{
  "loss": "l1",
  "arch": "swin",
  "norm_position": "pre",
  "qk_norm": false,
  "widths": [48, 96, 192],
  "orthogonalizer": "newton_schulz_5",
  "max_grad_norm": 1.0,
  "gradient_centralization": true
}
Rows from block 3 of a small masked image model, named by matrix and row number. Rows with one number within an expert belong to one neuron, the router's apart. Each number is 128 + 32 x the weight over its row's rms, rounded and kept within 0 to 255. All counts start at 0.
After each expert's rows are labels from the 100 images, of 14976, where the router gives the expert most weight on average: "patch colour" is the nearest of a few named colours to the mean colour under the peak. Only what is clearly more common there than usual is listed. The data: crops of objects in photos (Visual Genome).
# router: router (model.blocks.3.mlp.router.weight, 64x96, trained with AdamW), inputs 48-95
# gate: expert gate (model.blocks.3.mlp.gate, 64x48x96), inputs 48-95
# up: expert up (model.blocks.3.mlp.up, 64x48x96), inputs 48-95
# down: expert down (model.blocks.3.mlp.down, 64x96x48, transposed), outputs 48-95

# expert 35
router.35 [119 114 178 109 157 146 134 186 143  75 161 104 115  74 166 100 134 155 155 120  91 133  85  76 152 136  71 154  91  89 147 183  97  99  71 175  91 108 179 172 123 141  93 138 155 105 192 153]
gate.0 [ 79 148  65 138  92  75 108  97 141 120  67 137 135 172 155 187 142 126 142 176 126 136 203 171 114  78 166 104 198 104  95  86 165  97 142 105 121 102 111 143 105 117 205 139 176  99 158 157]
up.0 [186 144 153 128 186 170  85 115 124 165 139 122 154 115  97 101 151  88 148 137  89 179 126 192 114 120 192 119 117 136 162 165  83 105  94 104  66  94 155 149 118 150 102 150 140 129 140 167]
down.0 [ 83  85 113 110 113 171  96 145 141  98 192 151 123 143 151  96 172 145 140 101 200 149  96  63 158 116 169 158 115 175 168 137 160 154 129 138 174  93  81 108 107 158 161  99 124 123 127 185]
gate.1 [ 79 161  98 102 120 156 131 112 163 173  92 136 119 184 133 154 122  86 132 118 181 117 133 164 120 137 175 159 113 197  71 102 159 181 136 101 138 126  89 129 104 147 170 139 186  84 124 127]
up.1 [133 142 119 162 121  82 106 197 169 167 111 148 109 143 147 133 130 103 141 157 133 154 113 160 171  75 143 128 150 159 143 136  94  89 153 108 143 112 148  83  33 105 108 132 194  19 183  78]
down.1 [162 155 104 131  93 151 188 118  96 114 125  82 124 136 149  98  75 148 168 123  83  51 137 167 152 104 180 160  90 164 177 183 123 128 116 121 138 129 138  94 121  75 136 141  98 140 119 146]
patch colour: brown

# expert 47
router.47 [ 98 131 152  98 141 129 166 162 130 127 165 111  89  99 175 132 167 131 144  82 107 113  82  94 170 153  85 159  97 102 161 142  77  99 114 144 108  90 132 148  83 147 121 144 136  74 137 167]
gate.0 [178 127  59 138 167 140  88  80 147 190 127  96 147 180 162 120 132 102 149 143 164  95  99 103 183 109  96  94  90 141 100 117  79 149  87 100 140 101 155 153 132 107 156 151 127 131 131 103]
up.0 [166 132 143  97 160 130 128  77 169 147 120  90 146 121 104 150 152 138 144 156 115  89  61 119 141 112 138 157 119 185  95 139 126 172 100  93  96 155 173  99 131 142 118 125  97 143 151 135]
down.0 [ 93 112 159 154  50 125 155 116 150 125 159 144  81 104 104 176  57 122 111  83  95 133 124 110 146 180 181  95 125  96 163 170 158 121 132 122 101  99  58 127 148 122 157 181 152 154 166 155]
gate.1 [126 176 140 112 111 146 119  91 142  72  93 100 113 147 108 114 126 160  88 101 182 185  97 187 148 120 152  96 126 116  78  62  98 127 110 100  96 153 102 137 153 114 161 131 165 115  74  84]
up.1 [137  87 143 156 191 148 132 142 112 177 130 130 130  86 129 154 126  78 148 143  98  58 141  86  63 167 141 135 104 139 158 214 154 111 173 139 144 113 156 119 100 166  75 105  93 134 162 147]
down.1 [143 103  99 143 182 106 152  82 167  93 139 150  92 131 145  86 121 153 162 130 190 179  45 146  86 117 174 138 123 165 131  63 104 168 132 104 143 145 119 109 112 131 112 105 114 104 160 132]
patch colour: white

# expert 36
router.36 [ 48 142 140  91  88 127 140 169 173  86 168 101 113 107 147  92  96  96 155 126 120 204  86  96 162 142 127 187 136 117 117 139 159  71  84 155  76 100 130 133 132 109 153 165 168  98 144 119]
gate.0 [ 95 125 167 141 106 154 168 142  95 104 110 105  90 183 154 164 154 127  86  86 133 167  36  91 148 187 162 145 157 123 121  87 156 189 107  83  87 140 158 126 123 147  53 128  88 137  69 166]
up.0 [146 124 152 138 168 135 102 114 225 156 102 137 125 154  92 119 125 147 114 165 149  79  83 102 149 137 137 148 132 206 141 168 165 154 121 167 129 158 150 150 123  77 127 131 164 147  64 144]
down.0 [ 96 168 122 157 177 152 137 141 121  68 134 194 126 163 118  89 121  88  98 110  95 162 128 130  45 105 149 100  82 191  67  97 150  49 106 145 153 140 117 137 114 143 121 139  94 179 135 178]
gate.1 [201 140 135 125 101  70 161 168 162 151 125 113 170 137 154 105 137 111  42 122 138 119 151 148 193 143 100 127 146  81 181  98 109 136  91 179 100 125 119 102  97 115 114 100  83 164 129  99]
up.1 [ 39 128  79 140 160 173 128  64 168 146 160 152  85 111  84 170 141 102 176 156 154 141 116 118 109 171 125 142  86 150  48 146  92 187 165  67 137 152 108 147 113 130 126 168 144  66 103 173]
down.1 [122 104 117 128 164 131  64 151 156 133 197 101 151 126 135 122 130 141 153 159 141 108 122 173  98 103 100 128 118 142  73 153  88 101  86 137 136 161 132 107  70 157 104  75  98 100 167 140]
patch colour: white

# expert 8
router.8 [112 113 169 124 135 166 154 180 133  92 163 117  98  81 163  93 132 154 159 115  94 160  80  70 165 138  86 156  75  85 157 180 110  98  79 162  95  98 178 168 111 154  99 150 164 105 189 157]
gate.0 [104 128  22  95  87 125 123 151  84 138  65 120 112 140 115 126  91 103 160 158 153  91 139 182 150 143 161 115 126 137 154  79 113 183 125 108 163 111  39 115 107  94 158 140 149 150  92 133]
up.0 [138 165  94 173 149 121 114 214 124 166  87  91 135 148 154  89 120 159  86 138 149  84 119 138 154 125  85 108  80 157 179 136 169 127 104  96 181 111 106  78 102  11 162 130 105 161 110 102]
down.0 [139 162 131  89 205 166 160 164 181 176 115 132 132 118 109 132 161 113  80 177 118  39 155  92  80 125 126 162  98 158 116 107  82 159 162 147 172  94  96 132 130 155 151  97 136 101 139  56]
gate.1 [215 141 120 145 109  89 119  95 128 154  82 114 145 161  99 146 124 177 113 142 163  79 173 140 164 100 136 141 112 160 154 115 163 139 147  94 174 151 100 100 146 100 112 104 139 155 161 144]
up.1 [154 136 162 136 142  70 114 113 113 164 117 153 189 224 158 123 125 177 116 142 147  72 159 133 189  61 114 149  78 106 133  72 127  75 132 124 160 100 162 126 126  99 124  91 134 119 129 132]
down.1 [148 165 169 164 133 106 152 145 112 124  95  98 127 108 125 102 176 166 129  65 107 107 131 173 141 119 101  68 115  93 138 138 215 159 174 132 128  87 153 122 145 112 179 119 130 128 138  82]
patch colour: white

# expert 32
router.32 [ 93  88 140 109 140 188 187 150 123 100 147  91 113 103 158 142 111 165 163  70 105  86 101  95 157 141  99 136 150 120 139 128 107  72 103 167  74 137 164 147  73  94 134 151 181 109 122 112]
gate.0 [123 119 196 111  66 146 140 150 180 134  62 122  86 106 140 110 133  93 152 140 158  68 127 143 163 179 142 120 146  98 171 142 121 112 122 117 187  90 182 117 135 109 106  88 111 101 139 173]
up.0 [142 114 210 112  95 127 125 144 151 141  82 131  77 117 136 132 130 103 156 129 175  71 137 138 161 174 147 113 157 109 164 160 117  93 129 107 193  94 179  90 136 108 107  90 112  92 130 180]
down.0 [117  56 131 154 161 202 103 125 140 118  97 130  80 123 104 135 165 129 155 125 121 162 116 119 148 109  89 147 154  98 123 135 165 201 110  87 185 149 176 125 139 153 114 114 162 139 153 167]
gate.1 [133  90 102  74 125 144 116 134 185 126  91 113 104  79 140 141 117 107 140  72 132 139 157 158 129 111  93  98 131 119 135 134 106 174  80 150  94  95 150 122 132 175 117 127  83 153  58 130]
up.1 [159 170 157 186 136 113 110 127  95 127 154 149 139 157 127 103 141 148 133 197 131 113 125  99 127 124 154 151 116 124 118 139 162  78 162  96 168 166  87 121 136 104 106 117 179 118 202 121]
down.1 [169 126  44 105 142 119  90 111 123 149 101 188 172 128  97 201 150 127 128 145 144  96  76  84 107 130 109 122 103 146 131 115 129 119 109 108 135  97 192 129 148  76 178 126 193 201 139 114]
patch colour: black

# expert 59
router.59 [158 125 144  96 155 152 153 171 168 102 178 106  94 100 155  88 145 142 162  98 113 126  86  89 174 142  98 181 135 137 147 129 115  93  90 160  86  96 140 170 112 105  97 172 169  89 152 126]
gate.0 [135 111 160 161 169 153 121 123 113 136 106 125 144 221  73 179 147 115  91 128 159 168 165 127 133 125 169 188 155 148  91  95 134  95 134  68 109 105 132 123 125 193  84 131 134 111  92 123]
up.0 [181 131 153 136 128 137  73 111 156 155 152 134 125 141 146 111 148 130 149 150 181 101 117  99 119 115 125 176 111 146 142 108 138 197 141  55 160 129 103 133 100 130  39 140  72 117 141 109]
down.0 [144  91 128  93  99 112 135 182 124 114 136 102 123 144 104 128 179 217 126 139 100 120 134 106  74  91 129 113 187  95 204 163 123  94 129 107 109  59  96  62 147 135 150 135 131 110 120  94]
gate.1 [ 97  83  95 171 110 175 140 147  96  86 131  95 119 173 171 127 118 118 131 123 145 165  85 101 157 184 115 155 214 129 137 132 106 137 168 121 101  93  73 111  94 185 145 134 101 129  68 176]
up.1 [ 86 148 154 133  65 136 136  76 160  85 146 132 141 106 160 126 117 111 133 127 142 135 111  96 211 132 186 164 167 135 127 125 103 160 132  86  81 114  63 110 132 152 149 104  74 132  83 163]
down.1 [109 101 166 110 110  82 210 151 129  83 136 102 127 122 169  96 133 169  99 158  65 122 102 115 127 151 152 188 177 160 129 127  87 145  62 162 140 109 121 144 127 144 157 149  48 126 126 194]
patch colour: white

# expert 39
router.39 [111 138 153 102 168 155 143 157 152 114 178  81 109 106 144 102  86 140 169  87  84 176  80 106 149 134 125 186 119 107  76 149 100  81  94 153  73  74 111 162 119 129 124 176 187 140 172 125]
gate.0 [121 146 129 137 161 106 140  43 113 167 141 182 103 139 156 134 125 111 125 134 154  72 137 137 121 110 123  87 116 171  95 155  69 153  99  95 101 113 131 126 130  87 189 124 137 114 116 155]
up.0 [128 111 166  93 130 112 153 181 137 104  60 123  63  95  41  94 138  75 174 170 163 163 164 107  90 164 152 109 166 127 144 154 142 142  81 125 136 149 142 162 114 124  82 120 126 109 191 146]
down.0 [129  64  83 113  88 158 151 130  77 149 157 121  99 168  31 187 130  98 139  73 177 171 128 105 100 116 168 114  66 145 136 106 156 126 147 112 149  78 122 113 115 194 119 176 127  65 104 130]
gate.1 [148 146 130 106 138 176 138  81 143 109 162 101 133 158 149 127 114 140 124 117 133 142 162 104 168  92 116 126 141 144 108  71 163 165 130  97 101 201  92  96 126 120  86 172 118 128 105 183]
up.1 [100 138  89  77  90 121 162 180 146 181  55 133 113 121  72 155 128  87 136 126 149 144 163 151 123 155 133 155 173 132 162  91 135 124 126  76 150 138 126 118  64 100 103 133 129 160 144 172]
down.1 [192  99  96 145  86 137 175 114 123 133 200 109 130 114 101 112 106 171 152  57 102 133 133  82 119  98  74 129  77 114 123 171  85 114 121 115 130 109 177 140  96 130  93 210  99  95 135 122]
patch colour: white

# expert 9
router.9 [ 94 106 150 159 177 157 167 143 160  82 177  82 170  86 169 108 113 163 160  87 101  92  72  95 130 183  97 172 100 125 120 156  90  70  99 168  92 117 126 168 123 163 150 137 166  85 162 133]
gate.0 [152 121 115  78 148 158 114 144 124  92 131 131 117  58  93 120 157 122 162 117 109 163  57 131 109 232 155 145  94  98 161 145  85 180 138 108 133 144 157 142 107 187  99 114 114 147  86 168]
up.0 [125  93 106 109 121 157 114 136 160 114 136 152 126  80  70 123 135 114 172  85 130 189  95 120 113 147 119 143  43  63 160 203 131 117 145 123 127 142 156 144 115 164 142 123 157 129  89 180]
down.0 [124  58 130  76 136 228 148 150  99 126 113 152 138  78  66 129 111 118 166 142 144 156 131 155 169 145 180  98 123  84  64 162 130 126 138 127 132 188 136 148 109 113 120 116 103 141 149 150]
gate.1 [134  80  96  99 133 128 144 174 138 163 117 119  87 162  74 179 156 136 101 172 103 132  97 110 177 136 130 213 114 158 145 197 155 137 116 120 113 115 180 113  75 125  98 174  97 124  51  73]
up.1 [111 151 155 153 128 107 130 129 112 107  90 148 120 113 156  86 107 136 193 105 107 146 188 135 113 141 143  90 121 121 168  94 134  80 124 134 120 135 102 161 175 138 164  81 173 105 205 150]
down.1 [143 114 163 109 115 109 155 133 192 124 154 151 148 101 128 139  77 151  90 137  87  65 112 160 142 147 189 197  86 149 104 201 126  79 151 120 107 143 214 166  94  80 166 140 157 101 171 116]
patch colour: black

# expert 22
router.22 [128 155 172 104 112 176 120 182  83 147 170 147  77 104 157  96 154 147 137  96  96 184 106  86 167 159  97 162 124  83 161 123 127 111  98 131  85  91 176 124 106 112 110 129 174 109 163 174]
gate.0 [120 139 104 156 129 152 104  84 166 144 203 148 156 179 121 108 131 134 108 145 167 107 131  70 155 148 136  74 129  90 135 136 124 137 109 155 152 146 115 146 178 111 142 109 127 181  91 121]
up.0 [106 107 104 151 133 159 184 119 144 160 215 114 143 204 135 111 124 133 126 145 141 132 133  76 160 116 149 118 101  84 154  72 119 147 128 116 143 178 101 151 186 126  95  74 152 163  54 162]
down.0 [178 127 105 135 145 123 102 142  99  90 108 121 148 115 162 112 144 120 124  87 123 155 102 203  89  68  85 170 176 102 119 115 133 206 154  82  56 155 143  82 168 176 101 129  99 133 140 100]
gate.1 [ 93 151 121 140  89 187 192 203 108 163  92  72 113 103 145  97 139 113 142 143 121 108 134 152 180 159 174 138 128  65 147  88 125 181  85 162 140  75 146 110 117 125 176 117 111 122 154 140]
up.1 [109 155 109 148 101 147 136 144  95 113  58 122 114 177 128  91 136  85  93 142 171 159 180 124 201 127  94 110 119  72 143  56 122 145  76 160 161  99 143 139 105  92 152 130 151 133 126 180]
down.1 [161 113 211 121 116 127 151 137 187 177 115 122 145 147 161  87 125 129 145 138 189 133 127  89 200  76 112 158 127 133 151  65 126  54 114 140 140  73 146 120  95  76 102 138 110 114 107  75]
patch colour: white

# expert 49
router.49 [ 98  90 169 149 175 160 166 159 119  90 166  82 105 121 129  92  99 156 158  81 108 192  87  85 129 129 100 172  88 127 123 175 111  75  76 162  90 123 152 145 114 152 135 162 124 179 156  96]
gate.0 [ 99 174 111 167  71 145 114 143 121 175 170 142 126 129 132  89 107  76 100 133 104 147 110 132 124  41 110  83 117  63 146 130 176 138 134 158 158 105 113 134  99 140  69 156 105  86  45 131]
up.0 [154  91 153 113 165 110 122  94  77 127 138 100 153 173 183  90 161 132 129 180 125 120 202 153 166 149  98 192  82  91 151 180  99 111 167 133 130  87 106  94 122 160 119 115 127 121 183 112]
down.0 [151 106 135 179 104 145  90 145 135 155 146 125  56 143 117 147  86 147 172 111 170 127 193  51 144 101 113  63 109 144 178 113 145 176 202 105 131 141 112  93 192  72 123 171 143 144 129 161]
gate.1 [ 83 123 139 148 134 191 130  77 154 130  98 120 191 146  80 150 129 139 112 144 122  96 159  90 122 128 164 148 111 133 120 172 148 173 101 105 108  78 123 106 139 175 123 146 170  70 137 134]
up.1 [ 89 124 100 147 133 193 119 101 149 131 109 112 176 159  65 149 137 139 113 144 125 106 151  91 134 137 142 155 144 134 113 138 155 171  82 111  93  82 127 123 124 165 154 150 165  95 138 118]
down.1 [162 191 147 134  81 148  99 110 157 177 154 107 103  73 126 150 134  82 130 149 115 122 153 122 174  91  93  81  78 168 176 148 205  96 169 124 153 170  92  96 121  93  87 122 149  93  82  71]
patch colour: black

# expert 25
router.25 [134  83 171 125 177 169 137 138  95  89 154 109 127 112 170 147 155 169 169 118 143 124  83  92  92 126 105 172  74 111 117 157  91 118  97 151 112 127 165  99  79 157  95 103 192  93 161 194]
gate.0 [ 80 116 151 167 158  93 138 128 120 145 117 109 130 178 102 154 110  96 103 124 112  72 133 150 139 153 137 104 105 148 156 131 161 141 146 147 136 171 119 156  99  61 149  95  61 104 105 202]
up.0 [170 180 178 152 147 119 132 100 134 103 150 135  93  40 133  56 118 137 151 124 165 160 172 162 125 103 119 118  84  81  97 102 160 114 168  86 130 178 118 131 140 137 165  91 130 159 133 164]
down.0 [140 131  42 158 131  83 141 134 171 118  77  93 123 165 163 161 126 144 154 117 160 160 157 119 113 118 122  81 161 144 161  89 117 127 123 153 126 199  96 148  91 148  65  78  90 122 141  90]
gate.1 [127  68  69 123  65 163 117 115 193 147 147 180  70  97 127 118 121  75 170  52 152 104 136 101  78 158 150 185 121  66 135 146 110 138 126 104 178 162 132 143 198 144 127 129 143 138 139 122]
up.1 [146 104 109  67  96 140 132 124 122 136  91 130 174 159 124 136  76 122 146 121 167 125 180 147 121  79  90 146 116 145 131 161  99 134  65 138 131 119  90 103 124 111 104 193 144 144 143 172]
down.1 [106 142 130 140 103 155 150 110 135 132 155 178 125 119 148  91 161 118 122 160 154 168 117 103 160  95 159 199 182 119  84 112 129 109 155  99 179 107 104 125 116 101 117  83  83 124 120  70]
patch colour: black

# expert 14
router.14 [142  91 162 102 195 171 105 107  78  96 134 188 102 110 174  93 191 155 174  91  97  95  99  98 127 151  85 162  93 115 169 175 122 134 126 137 122 120 154 123 152 161  70 143 137  85 153 145]
gate.0 [201 110 122 122 106 161 118 110 112  86  94 117 165 106  78  89 148  98 172 136 116 144 111 141 124 132 166 107 112 103 104 153 175 200 115 118 182  92 172 115 113 119 118 112 148 138 119  67]
up.0 [161 118 105 126 114 186 115 127 106  99  91 111 185 128  61 112 138 116 139 122 138 116 107 135  97 148 133 119  92 136 119 186 174 195  92 103 163 122 167 133 142  75 129 140 219 172 138  69]
down.0 [123 199 104 131 137  99 104 125 127 131 138  95  82  78  91  98  79 143 204  97 109 117 131 137 151  97 155  97 104 135 136 179  85 109 110  94 107 119 126 129 131 105 117 218 142 166 145 136]
gate.1 [121 200 169 170 141 173  96 111  85 142 135 132 108 199 146 109 114 166 128 123 154 101 134 132 180 117 149 127  27 124 117  98 124 147 105  99 113 163 109 118 113  94 106 179 121 182  95 107]
up.1 [165  71  86 101 140 109 124 129 147 135 126 139 174  37 128 142 159 117 111 111 101 164 141 141  56 125 129 118 221 126 159 163 155 155 161 143 151  75 148 131 149 155 131  87 129  88 145 115]
down.1 [177  74 130 104 127 159 107 132 131 114 153 103 174 130  78 131 134  95 154 132 169 216 102  58 153 148 153 128 136 127 135 159 136 153  78 110 127 143 139 162 126 123 119 112 137  97 178 161]
patch colour: white

# expert 5
router.5 [149 102 153 104 128 167 133 167 162 117 165  87  72  99 154  90  67 132 154 100 108 116  82 103 149 134  98 141  81 101 173 180 101 117 103 163 147  88 136 158  90 115  92 131 156 181 162 154]
gate.0 [129 147 112 146 142 137 169 119 105 126 138 179 110 132  67  82 128  97 154  91  87 118 128 139 114  64 100 126 117 124 173 143 218  90  92 131  58 105 128 177 147 107 140 157 174 120 105 139]
up.0 [ 41 113 141 145 170 140  78 101 138 170 127 137 128 148 118 123 128 102 149 145 108 106 154 121 113 123  92 146 111  43 118 171 160  95 101 183 113 118 142 152 123  98 171 121 141 137 125 134]
down.0 [ 72 110 135 147  74 143 109 147 142 158 123 135  67  46 144 123  62 152 135 125 132 131 130  59 185  87 118 121 166 101 175 111 141 136 177 126 115 131 154 168 146  81 105 122 156 144  88  97]
gate.1 [116 132 168 172 105 112 220  65 144 115 192 129  95  48 120  69 124 148 203 103 123 123  98 111 132 188 143  67  95 151 109 128 133  95 139 155 167 114  73 133 168 131 147 109 169 103 153 147]
up.1 [138 121  93  78 156 139  50 181 116 151  74 138 146 206 146 191 132  94  66 152 117 135 145 147 121  60  87 184 167  92 142 123 133 154 126 119  88 120 175 114 127 149 133 134  99 151 105  99]
down.1 [164 158 153 118 165 119 116  86  93  96  75 163 120 167 181 102 127 143  98  82 121  74 124 216 132 132 136  89 129  87  98 139 188 132 137 113 113 114 113 151 136  79 193 107  80  95 144 149]
patch colour: white